A small class-conditioned image diffusion model, trained from scratch: patch size [4, 4], batches of 256.
Rows from block 3 of a small class-conditioned image diffusion model, named by matrix and row number. Rows with one number belong to one neuron. Each number is 128 + 24 x the weight over its row's rms, rounded and kept within 0 to 255. All counts start at 0. Numbers have three digits each. After the name is the row's rms in percent of the matrix's.
After each neuron's rows are labels from the 100 images, of 14848 (inputs lightly noised), where the neuron reaches its highest value: "strongest on" is what is common among them; "patch colour" is the nearest of a few named colours to the mean colour under the peak. Only what is clearly more common there than usual is listed. The data: stained colorectal tissue patches (NCT-CRC-HE-100K). In brackets: how many of the 100.
# fc1: MLP up (model.blocks.3.mlp.fc1.weight, 1536x256), inputs 128-255
# fc2: MLP down (model.blocks.3.mlp.fc2.weight, 256x1536, transposed), outputs 128-255

fc1.723 060:128097128128128128128087128128128129051047034128128170188128091128128128128128128128128128128128128128076128128128128128128128128128198128128128128128128128000128128128128128128128128128128128128128128128128191128128128128128128233129128251128128128128128128128128128128128128185128053128128128128128218128128128128128128128108128128128128128128128128128111128128174128128128128128128
fc2.723 036:128128128128128128128128128128128128128128128128128128128128128128128128128128128128128128128128000128128128128128128128128128128128128128128128128128128128128128128128128128128128128128128124128128128129128128128128178128128128128128128128128128128128128128128128128128128128128128128128128128128128128128128128128128128128230128128128128041128128128128128128128128128128128128128128
strongest on: tissue: adipose tissue (38)
patch colour: white (67)

fc1.676 136:128142124089149153128128127158161106128132128128231127128162128232104128128109167128128129157129128155128131128127142121128128087128128050105129128128122104128128046147128120128143128128129127128114128117120128134128128129136122146183128128128127128093087181127107128128158128128128071128126128128128128174188128128128128157125159102128128128117114128128125128066128128131128130128140
fc2.676 097:127128128203127122069124091130128152126127128169129183058074128128122112080131128128118193132129095130137150127128129131129147129128128155128121135130141119128128128133126124128130068128130134128109128133116129095102180126141128127137129128128138128129173121136128123128120129128128030128127132132175128128102109128128129189131073128116128162126163166131178128127207153112128110128121
strongest on: tissue: adipose tissue (90)
patch colour: white (88)

fc1.195 140:128128131128128128218129125128122137066116117118128152152128128128129125130131138096139121128137142128085128045129061128101107190128128129160134127128136119105128163150140128129127204128128125045123126129128129189107128129128093186128188158066129131128127128128176128128162124131124094116128129128128128128128125128128234132128129128128130128122128129126130127128129130128247128130128
fc2.195 124:128128127140123130117103128128126127172128107171130128127147128128129130129129117130126130021128032127222128169129131141160128128141186128125127127128128165128128111127118128091112108128128134134128128133125130124127163119234117128128128171128128113151128085128041106106104137128129123134128122128128128128128128128125126128128128129127128128131139140129185128067168137128087127175130
strongest on: tissue: adipose tissue (70)
patch colour: pink (65)

fc1.339 158:129230140086131133105069151126127130150128132123196126120200125135097128099128140116096143123129125125122130137127129129122109127127128125137145128127128131129136088125119109127197122130085115103252128141131181130149168081127157127128128128137126164128088082128127137116129131126133132127127125125129126127155122123128122103129133113111146149123040110129124132129085131125108122128129
fc2.339 191:133128134152127126128159135093135128110048128128131124086117131152127114133128129129124131123132128128127128128199128214128128126080128103152197128128128131125129131129120124102126113129255128129120114127128128129127135124128114128124128128128203120133129163127128128128128132121128096103087128130125110125075128127124129155095119095125129128131128128130128127127131127129128128128129
strongest on: tissue: lymphocytes (65)
patch colour: brown (73)

fc1.196 117:128128118079163132128128128139167124128128118128233128128133128212103128128090183128128129139128128172128128128128131128128128105128128058089133128128125117128147036128128128128141128128128128128128128128120112128128128128129101128178128128128128128123125190128088128128178128128128053128128128128128128161211128114115128170106129090128128128128128128128120128053128102128128128128150
fc2.196 091:128128128218128128060128087128128155128128128165128136063068128128128102058129128128128181128128114128128139128147128129128153128128128133128144154129162127128128128131128128128148099128128128128080128128128123056128200128128128128128075128128150128128149128129128150128128128128128089125128128128161128128085094128128128201128088128128142172128148152128128128128177142128128120128128
strongest on: tissue: adipose tissue (86)
patch colour: white (95)

fc1.556 044:127177127071128128128129146128128128214127128105128128128215175128128129128128128128128129128128128128128128140128128128128128128128128128128047128128128128128129185128128128128140241128109128128128128128128152128128128128073128126128128128128129128127128128103128128128127128128129172140128128128128128128129139128128066121128128128128128128128110128128128128157117128128128127128128
fc2.556 062:128128128128128128128128128008128128128128128128128128128128128128128128128128132128128128128128128128128153165128128128155171128128128128128128128128128128128128128128128128128177000128117128128128128128131128120128128103128128128128128128128128087128128128235128128098128128128128128128128135128128128128070128128128128128128102101128128156128128128128128149145231128189128104128128
strongest on: tissue: smooth muscle (59)
patch colour: white (93)

fc1.710 150:133135128123128126160129131128112124140085132096144128128128140128128128128128102128126127125121143127128128091131125151126052128127128001131145128129130127128128129115127125128128149125159184125115129070130128128128128105128131129128122131128163221129128128128128174137128128238131128128137127128128126150128128128130128142143131154133127128122128134133119128131128128000134128134116
fc2.710 202:128128128128128128128128128128128128128148128118128128172128135133128134128126128104128128114128128128129128130104194128145128128128128204128057110126128128186128128128128128128128111128051128128150128128128149128128128128128128121128128128145095128102093085067128128128128076128128133128128127128128128128193128128128127102153132128128062113128128128128128128128128114255028128151140
strongest on: tissue: adipose tissue (70)
patch colour: white (74)

fc1.91 138:128187119128128168128129130175088128128128128128128105093158148165128128127134129128128133127144128105174130067128134127131128131151128128128128128128128132129128126128128085128131128134123140146128128128131128138128174128121154128128128128128128134112126127108128127128091128128129192125105110128128128128132128128140128128128153128128128130126101128142128110127099128125128128128128
fc2.91 091:129128128137136129128116128118194123125128128128130132113126122255102128129128144121128128091130128134129207128135142129137128105082129118114128128129124128127128126121130123129123102128128135129128125128143093127128133128148104133160128080189130127127130127128077138128128129123129113113102094128127128127128128087106096128096128081129131128128128128128095202109128131130114128128151
strongest on: tissue: normal colon mucosa (36); tissue: tumour epithelium (36)
patch colour: grey (75)

fc1.551 051:127164128132138128128129117128156128127127127128128133127128128221128119128125135128128128129128128195128132128129134122128128123128128105115128128128092128128128111136129129127126128129128128130128128086128126129128128132135102130128128128128130128120110229139128128128127128128125125126125128128128122132128124128128128204128131128128129128122128131124128128064128128129128128123129
fc2.551 071:128128128160128128084128128086128167128128134129128128070128128128128128122128128128128181128128114118128180128128128128128138128128128206128128128128133128128128128128128128128134042128128129128128128158145128120108161128128129128128128128128128128128177085140128128128128128128128076128128171128131128088074128128128128128128008128128128170128136158128128128191220186128128101128128
strongest on: tissue: adipose tissue (75)
patch colour: white (57)

fc1.731 052:128115128128128128128098128128128128048058068128128151172128090128128128128128128128128128128129128128060128128128128128128128128128188128128128128128128128000128128128117128128128128128128128128128128136128162128128132128128128225136128236128128128128128128128128128128128128204128052128128128128128211128128128128128128128106128128128147128128128128128098128128175128128128128128128
fc2.731 021:128128128127128128128128128128128128128128128128128128128128128128128128128128128128128128128128008128127128128127128128128128128128128128128128128128128127128128128127128128128128128128128090128129128129128128129128147128128127128128128128128127128128128128128128128128129128128128128128125128128128128128128128128128128128130128127128040128128128128128128128128128128128128128128128
strongest on: tissue: adipose tissue (49)
patch colour: white (70)

fc1.88 053:128226128128128128128128150128128128241161190128128128128128207128128128128128098128128122128128128124139128128128128128128119128128128128131108099128128128128105128128128128128128159128128128128128128128128128129128102128128128089128128107128128128128120128128129128128128128128073233128128128128119067128128170128128128128160128149128048128128128128128128128149074115128128145128125
fc2.88 052:128128128128128128128128128017128128128128128128128128122128128128128128128128136128128128128128128128128170137128128128172176128128128128128128128128128128128128128128128128128166000128128128128128128148128128128128128102128128128128128128128128078128128120235128128102128128128128123128128128128128128128079128128128128128128088118128128143128128128128128154147255128128128098128128
strongest on: tissue: debris (27)
patch colour: white (59)

fc1.563 116:098128129116128137129129104128128128128129128093128128131163128133092144128128128134129102157145128149127134128128164006176128128109128097089127127128156128128128124177128125124189163138036114128139128128117128223126130128074086128128128128128072128128125128127128128128129136128128128129136132129129128128157128128128079128123185108090128104122128128127128151128128078113117127132141
fc2.563 144:128128112128128071146124128144128128128116090134090139128128169169126073143181128096128128128128128184143128119128128150128128111128128092163128128129128128101128091128128128128085128128133128115128075056106128128128128128128072139133128128112128128128128166143128128128125128128106123101096128128112128164128128128128157128128128128128128120061128084128145091051128128128128187071128
strongest on: tissue: smooth muscle (51)
patch colour: pink (84)

fc1.145 232:091128127124125081087088123130128142132107110149196112136143131126091124070137157142098164128113107128132082128150112131125128145109129132129144149165137099128127135128129113137143136110149079099093125125152129123127156106134168154128048135129114139131183083124128135130125118128128080133136144115124130128134134125129129123122118128108128177134128082159147125149110183127093128132105
fc2.145 242:107127118078128111133140157154100141186146128121148131198169114127128124127117129131123111129108142140085057129085114091129129128112143100121076128128113128128143126142130155128163161127124167135132128124086127128168073127108147115133127128123115150132152114127132121126152113139130163146160226123149128132141128118128112093149140123120129129146122128128151122129128112128094139141122
strongest on: tissue: lymphocytes (100)
patch colour: grey (67); brown (33)

fc1.217 191:128127128128129121054100087128128126130111116181168128128124128128087128096131146124127182128129094128158127113155128113127128126148128128129157170128128128128128130144127076129114094132148113012089128129128135108110162126180126186138096129128135124128156140164128128126108129128131072043127126142129128128130102128142152173131109128128184186127128111128135103127162203131128112128127
fc2.217 185:128128071031128132128127160128081128165147128122146124160189128122134128142128128129128128128116128127088127128057128128128098158127219130128088128127108128128123129115125128128161159089121138128128129128130140127127128123127132128128128129106128128129128128105128128142187128141130140128138134069128146128128155128128128093138134132128076128129093128128123128131128128134143178129129
strongest on: tissue: lymphocytes (28)
patch colour: brown (62)

fc1.164 236:110141122129128086093124192130128162126100131128152130121194152142118129115128140125076143129132125126113064141134109101127128107126134136126181130121132125175128125157128132124128145116127129120129129137123199133119160123104176126102087131128123136124082126069128134130134128119127080132129161108128089124123126125097073125092129124125148158123068140129084134129093120116046129128094
fc2.164 303:128130128131129126133130137128134128108116128127129132174128135129116102167127127082128085156133145134057115130137111113126128103129128149171131122127125128119105119138123126162129124131136088113128084124104128129142145128132085130116128128128127125129104241181139134128130123129114125118070144139095128140128123128139204130118131175127126118130128059116126122128135106137155128115134
strongest on: tissue: lymphocytes (99)
patch colour: grey (92)

fc1.111 131:072134129128128127062128128128128142128128152128128127124125128128075135128128128134118106138128129128134129128226128068128135128128128093128128156132173128155142111136105128128128128129120058128128128128124128193124144128122133128128064101130128138129127129125128134123128138128128128140122128129146105128138128128128128139128128116077167157128128128128128170127105120121069077128128
fc2.111 181:128128128128124128162128128128128092128128083128128128171128128131128083181145128107128074128128128166128128112113128128128070117128128106133114109128067100118118128128128128161120154128128128128128086071066149128128110128128083128179128128104132128128109159128128115160120128128084128123098128128083128148128149128128146128128128128128128124128128094128128111098128118128128177075129
strongest on: tissue: lymphocytes (93)
patch colour: brown (71)

fc1.663 050:128128128128128128128093128128128128061071076128128146160128089128128128128128128128128128128128128128057128128128128128128128128128194128128149128128128128000128128128118128128128128128128128128128128130128157128128142128128128227146128230128128128128128128128128128128128128213128048128128128128128201128128128128128128128101128128128157128128128128128101128128184128128128128128128
fc2.663 018:128128128127128127128128128128128128128128128128128128128128128128128128128128128128128128128128050128127128128127128128128128128128128128128128128128128127128128128127128128128128129127128066128129128129128128129128128128128126128128128128128127128128128128128128128128129128128128128128122128128128128128128128128128128161128128127128006128128128128128128128128128109128128128128128
strongest on: tissue: adipose tissue (36)
patch colour: white (52)

fc1.94 064:128128128126128128128128127128128128152127122128128128132128128128171093128126128127128128129128128128128128128128128128128128128128201128204128110128101118128045128132190129128125128071128123128128113128128169128128094132128128128128128144128131128099097129127187128203128032128082127113127153128102137128128167241141193128128128147128094128128128128116128097127128128128170195128128
fc2.94 076:128122128215128128128128128128128128070128128128115128128128128128128128128128128128128128128128128192128128089181128128128135107128128128128128128128145128035128122228128108128128128235128128128101128128089128128128128128128128155128128128128134128190128176128128128128128128128128128128128128187128153128128040128128128128128132128128255128128128128128128128105128128120128128128128
strongest on: tissue: normal colon mucosa (40); tissue: debris (29)
patch colour: pink (66)

fc1.754 266:115130127123129134046094128127128138131095134129128127129121128103155129065128140129128140127128119124128112126187138157128187119127128126127134128136130128128127141099128128153142130119135142130100128125149127082090128110128156128128102128132118140129180121177127148130127126128130131129171144126140128106087128128141129109133108128121129192119128092131137116135105125098134124109125
fc2.754 372:114127112040127128164129155128099121154152085102149120149189073128148128149128128128129127125118130122098124147087118115136043130115143110128126137128076126128128128127131150132138164111128131129147128129128182151149089127104134128128140137082079140155128116128128121140161139149131159128116139091128137128180174128114128052128255133128113129128088128128126128133128118128128164136126
strongest on: tissue: lymphocytes (95)
patch colour: brown (74)

fc1.106 113:128128117077162129128128128138167128128128113128234128128128128209103128128093185128128128134128128176128128128128130128128128109128128063090139128128127118128149037128128128128136128128128128128128128128124114128128128128134104128177128128128128128126128190128087128128173128128128043128128128128129128155206128113108128170098128089128128128128128128128122128044128101128128128128151
fc2.106 087:128128128216128128055128088128128150129128128163128133065068128128128108059129128128128181128128116128128137128148128129128153128128128129128149149128164127128128128134128128128149098128128128128083128128128123057128198128128128128128072128128136128128150128129128156128128128128128105126128128128159128128087096128128128199128090128128146173128144148128128128128171138128128115128128
strongest on: tissue: adipose tissue (86)
patch colour: white (97)

fc1.159 045:128128128128128128128128128128105128128128000128128128176128128128128128146128128128128128128128128128128128128128128128128128128128237128128128128128128128000128128128128128128128128128128128128128128128128144128128128128128128237128128255128128128128128128128128128128128128177128128128220128128128255128128128128128128128128128128128128128128128128128128128128128128128128128128128
fc2.159 056:128128128128128128128128128128157128093128128128128128128128128190089128128128128128123128128128128140128128128154128128228145128128128110128128133173171163128151128255095128081128128202128128128128128128128117128128128128128128128128128128128128128225128185158061128041128165128209128128128128194128128128128095128128128128128255128107164128128128128128128128128128128128084128128128
strongest on: tissue: normal colon mucosa (25)
patch colour: pink (66)

fc1.73 145:059128129128128130102129128128132133128128142128128127128128128134062132128128128133110109148147128128127131128199129066141133128117128092122128149129145128143152102172113127128128128134128061128128128128123128202128157128128135128128080110128129128128121128128113128107128134128128128128115128129141094128140112114124128146125135092075197149128115128142128205127128115108086097128128
fc2.73 180:132128128128128128150128119133128101128128076128128128157128128128128082168137128096128079128128128168128129091127125128128081111128128114135128115128085101112126128128132128170111138128129128128128085068067148128128119132128086140182128128104140127128121155128131128169116122128056127112099128128087128148128132128128151128128128138128128125118128108128128095090128128128128189074128
strongest on: tissue: lymphocytes (93)
patch colour: brown (51); grey (44)

fc1.760 067:128207128128128128128128130128128128255148145128128128128128198128128128128128088128128114128128128113142128128126128128128113128128128128166107100128128128128095128128136128128128174128128128128128125128128144128128094128128128111128128128128134128128128128128148128140128128128058207128128128128095091128128185148128128128194125174128066128128128128128128128157101128128128131128103
fc2.760 061:128128128136128128128128128059128128128109128128128128128128128128128128128128137128128128128128107128128166128128128128196180128128128128128128128128128128128128128128128128128140000128128128128128128129128128128128128101129128128128128128128128028128128128198128128092128128128145114128105128128128128128128125128128128128128105101128128148128130128128128151128255128128128121128128
strongest on: tissue: debris (45)
patch colour: white (62)

fc1.664 107:128128128122133166128098106128159086128039100128144128128128128196128128128128167128128129146128128145128137128128147128128128082128128089117160128128112128128156128147128117128128120131128149128072128128110128128128128128151128131197128128128128100128128174128069128107128128128128043128087128128136128142145123116128128166086128120128152128128128128128101128066129128110128128128195
fc2.664 054:128128128127128127062128128128128185131128128130128128111129129128128128066129128128128129128118077127131127128127128128119128144128128149128156128128209127128128128128128128128128128128128106128128128127151128128107255127128128128054048128128129128127128128128128168128128128121129128128128128068128128128128128128128129128129128128128128128128120128128129128128128128128128128128127
strongest on: tissue: adipose tissue (77)
patch colour: white (96)

fc1.505 157:054142110070128130117128246126128127136128129127180112128225133176128128128128128110097140128129104128122040128128126127128128143134128113128128128133128130129128069126128119128213128079119080117128128128129128129139154128128128123123128128128123153079051117111128128128128128134128128110123138072128123128141128128130126128129166128075137128128038103127128139127127128126128128126131
fc2.505 132:180128133203128128127136141129128128090111128128135131128079128144128116138128131128128132119142128128127128098180131128128128098128128139128147128129129132086129113191113116138128127164128127133121126131095128121128146127124099130132128128128167128131131131120128156128128131128109125128128147154099128198128066128126128129119128128125190156133126128128129124128128128128127122102153
strongest on: tissue: lymphocytes (75)
patch colour: brown (74)

fc1.538 200:099128112060084095102128152127074146146122127131179092140215136128088124120164143106112153114136121127125106129102105105127128216089157126138124144127136130129127155128111128129221136116122062106132127127129200142134139111097180129117117136139134124129122056133128133127110126140132129127190156130128159122126128128128119118130128128119128136152098117126128129156128141133102123121101
fc2.538 201:126128127160123119165131125126172122052094130153088169137108129163129128144129119116130100124124128169138092128175124157127128110123097128127127113128134131118129109149128128128065128143122130132130139122042128123127127135129110128141128128128153129134126195117128132128105128127109109140072097153062129177129128128125127133123104128133129119119133128129129124067125126105125139087154
strongest on: tissue: lymphocytes (68)
patch colour: grey (73)

fc1.139 064:128100128128128128128092128128128129055051025128129171193128102128128128128128128128128128128128128134078128128128128128128128128128202128128128128128128128000128128128128128128128128128128128128128128128128199128128128128128128229132128244128128128128128128128128128128128128184128046128128128128128218128128128128128128128106128128128128128128128128128119128128180128128128128128128
fc2.139 034:128128128128128128128128128128128128128128128128128128128128128128128128128128128128128128128128000128128128128128128128141128128128128128128128128128128127128128128128128128128128128128128125128128128129128107128128159128128128128128128128128128128128128128128128128128128128128128128128128128128128128128128128128128128128222128128128128014128128128128128128128128128128128128128128
strongest on: tissue: adipose tissue (29)
patch colour: white (68)

fc1.649 226:128145129112127153128124102128142105136128115129128128152135157190118114127135108128128136206126128134128126109095152080126128079128128127117126128128128127128128129206132126129137175128128126131095125121094128102137141127129129130128127128130090129128129138141128128105127123128128102137097124128175129136151122108133122165127128128127196137128130155128137126104128130104127127128200
fc2.649 154:127129125147128120128129126130128161127089139132130128132112130128127128099128127086123137091126128131155121128132130125101128129128103121141134128128128124138131120082205128117143077128128082130128132128242128149123128122161130126128108128128128132128130129128128166115122131036128119127130129128128128128130112127140125141138111074118128149127088128142134128126128119128090150128122
strongest on: tissue: adipose tissue (67)
patch colour: white (70)

fc1.180 042:128128128128098128128073128128109128128128000128128128178128128128128128128128128128128128128128128128128128128128128128140128128128255128128128128128128128000128128128128128128153128128128128128128128128128219128128128128128128224128128242128128128128128128128128128128128128205128128128128128128128255128128128128128128128128128128128128128128128128128121128128128128128128128128128
fc2.180 050:128128128128128128128128128128161128122128128128128128128128128203112128128128128128128128128128128128128128128128128128255135128128128050128128130144185128128132128255114128128128128154128128128128128128128128128128128128128128128128128128128128128153128146128111128045128136128173128128128128169128128143128092128128128128128255128128140128128128128128128128128128128128104128128128
strongest on: tissue: debris (38)
patch colour: pink (65)

fc1.298 044:128101128128128128128063128128097128058072094128128154178128045128128128128128128128128128128134128128075128128128128128128128128064200128128128128128128128023128128135110128128128128128128128128128128128128197128128128128128128209128128250128128128128128128128128128128128128206128128128128128128128205128128128128113128071128128128128128128145128128158061128128155128128128128128128
fc2.298 029:128128128128128128128128128128128128128128128128128128128128156128128128128128128128128128128125128100151128128128128128128128128128128128128129128128128128128128128128128128128128128128128122128128128131128126128128128128128128128128128128128128128128127128128128128128128128128128128128128128128128128128128128128128128174128128127128009128128128138128128128128128128128128128128128
strongest on: tissue: adipose tissue (50); tissue: smooth muscle (33)
patch colour: white (83)

fc1.361 152:125131125130112184119132143128130115109128140123128127128213130167104129128231128125128148128149128127110108128128125130129128086141128118123166135129129127128152105195080115078146127155128091147128128145128127163120210109096168128128114127135091131117112131122120143127141128138129106147129126128128109126123121123127128119099158125094212127121094128133049134128128128099133128129129
fc2.361 096:128126142138128132128144121128129128092077128146131130135119125127124127152128128127128128134183127126104106078173127129128128128137107188130171129128132119127125131146126128148091113137157072128112127127057128130134144127148107151171128128128158128129131146132128150143117131129091106130083135129101128123114122128128190174105129127127128128134191128128116109141134128133167111129134
strongest on: tissue: lymphocytes (100)
patch colour: brown (93)

fc1.312 035:120128128085128128128128129128128128128128066128128128128138128128128128128128128128128128128128128128128128128128128128250128128128226128128128128128128128118128128128128128128255128128127128128128128128128197128128128128127128128128128175128128128128128128128128128128128128255128128128182128128088238128128128128128128097128128128128128128128128128128023128128128128128128128128128
fc2.312 046:128128128179128125128128128128128128076128128128128128128128128157128128128128128128128128128128128186128128128175128128138128128128128128128128128128186128086128128255128128128128128210128128128128128128126128128128128128128128128128128128128128128150128156128128139082128128128128128128128128177128128128128020128128128128128201128128255128128128128128128128122128128128128128128128
strongest on: tissue: smooth muscle (52)
patch colour: pink (68)

fc1.408 132:114128086096128128128158137132128128128128128099204128128140128177128134128128141128128109128128106129128128128128140128128128128084128038104127128128128128157177064128128128128178128128128126167128128128128112128108128128128065128128099128128099143110107160128090128128129128128128088128127128057136128128150128128128128204128136104097128105117128128128088128081128064128034152128185
fc2.408 094:128128128226128128128128128128128128128128128146128128128124128128128120128128128128128128128128128128128128124162128128128128128128128128128136128128128128128128128128174128128128111168128128128126128128128128058128128128128121139128119128128141128128128128140128128128000128128120128128128128128128128131128128128128128160128128128128183172128129128128128128128128128128128128079128
strongest on: tissue: adipose tissue (90)
patch colour: white (86)

fc1.603 175:123129142111111127122129128128126135094129107127162158138128123107107136098131121145132125128129128127011109128128114127127122127119194128129240128128128139056128099128096126128160152145128054115128128213127178128128152123124155143129128160129112141129123130114128140128148128170129067128160141104126175129122127128113130112061126128128148128146078128129079126145165128139127120138113
fc2.603 167:128120133137136127134124100116131129134101125142074129127112119130128075129128076095128097143128128117121128110175088163130131126149078136156154130128158114130125128133156131129129131133136110115091121144115091128137129154153122131130123128128178121128109169137125134127131125126060105128088129123096127164124125127128188166127129127128124127087176137127116105130128085131136129129129
strongest on: tissue: lymphocytes (47)
patch colour: brown (67)

fc1.321 073:127168068043128124127125156128128128164123128107163128128255187128128128128128129128128132128128128129128128142118128128128128127106128128128083128129128128128129172129128128128167219128119134133128128128128140128128128109073128127128127128128137128128128128103128128128127130128128139139128128128125128128129140128128066097128128128128128128129094128129129128128116122125091138128131
fc2.321 071:128128128138128128128125128019128128128128128128128129126128128128128105128128128128128129128128128128128164145128128128128160128127130128128128128128128129128128128128128128128159000128121144128112128128128128099129128112135128128128128128128132089128128128246128128105128128128128114128105129128128128128075128128128128128128103116128128149128128128128130128128246128191128105128128
strongest on: tissue: smooth muscle (76)
patch colour: white (73)

fc1.329 082:128111128169128139129132123128128098118127121128095113128128128128128098128132130128148128132128095130127128128128128128157128127135128128125106128128128127151128128255128128128124128130128129128128128078092128142128128130128122128128128128127128091126128131077128128059128082103140127110104128192128128128128127128128128132128129128127128128126128128086129089124128128131128128116188
fc2.329 134:128128128128026128128094128128128128128128128129128128128128255128128128128195128128128128128109128128128126128128105129128134129128128128128128128128128127128128128128128135128128128128128128128128128128105240128128128123147129128119128128128093128128128128140128128128128128128140118128128128128128128008128128128128128128129128128128128128128129128128186128128128128156128127128126
strongest on: tissue: adipose tissue (70)
patch colour: pink (65)

fc1.61 059:128219128128128128128128147128128128247162181128128128128128204128128128128128095128128115128128128117144128128122128128128113128128128128146109100128128128128098128128129128128128153128128128128128128128128128128128099128128128092128128111128128128128127128128136128128128128128065226128128128128109072128128176131128128128170128156128053128128128128128128128159082125128128147128110
fc2.61 053:128128128128128128128128128031128128128124128128128128123128128128128128128128136128128128128128128128128173128128128128178177128128128128128128128128128128128128128128128128128155000128128128128128128141128128128128128101128128128128128128128128063128128124232128128099128128128128114128104128128128128128092128128128128128128093115128128138128128128128128153132255128128128102128128
strongest on: tissue: debris (34)
patch colour: white (57)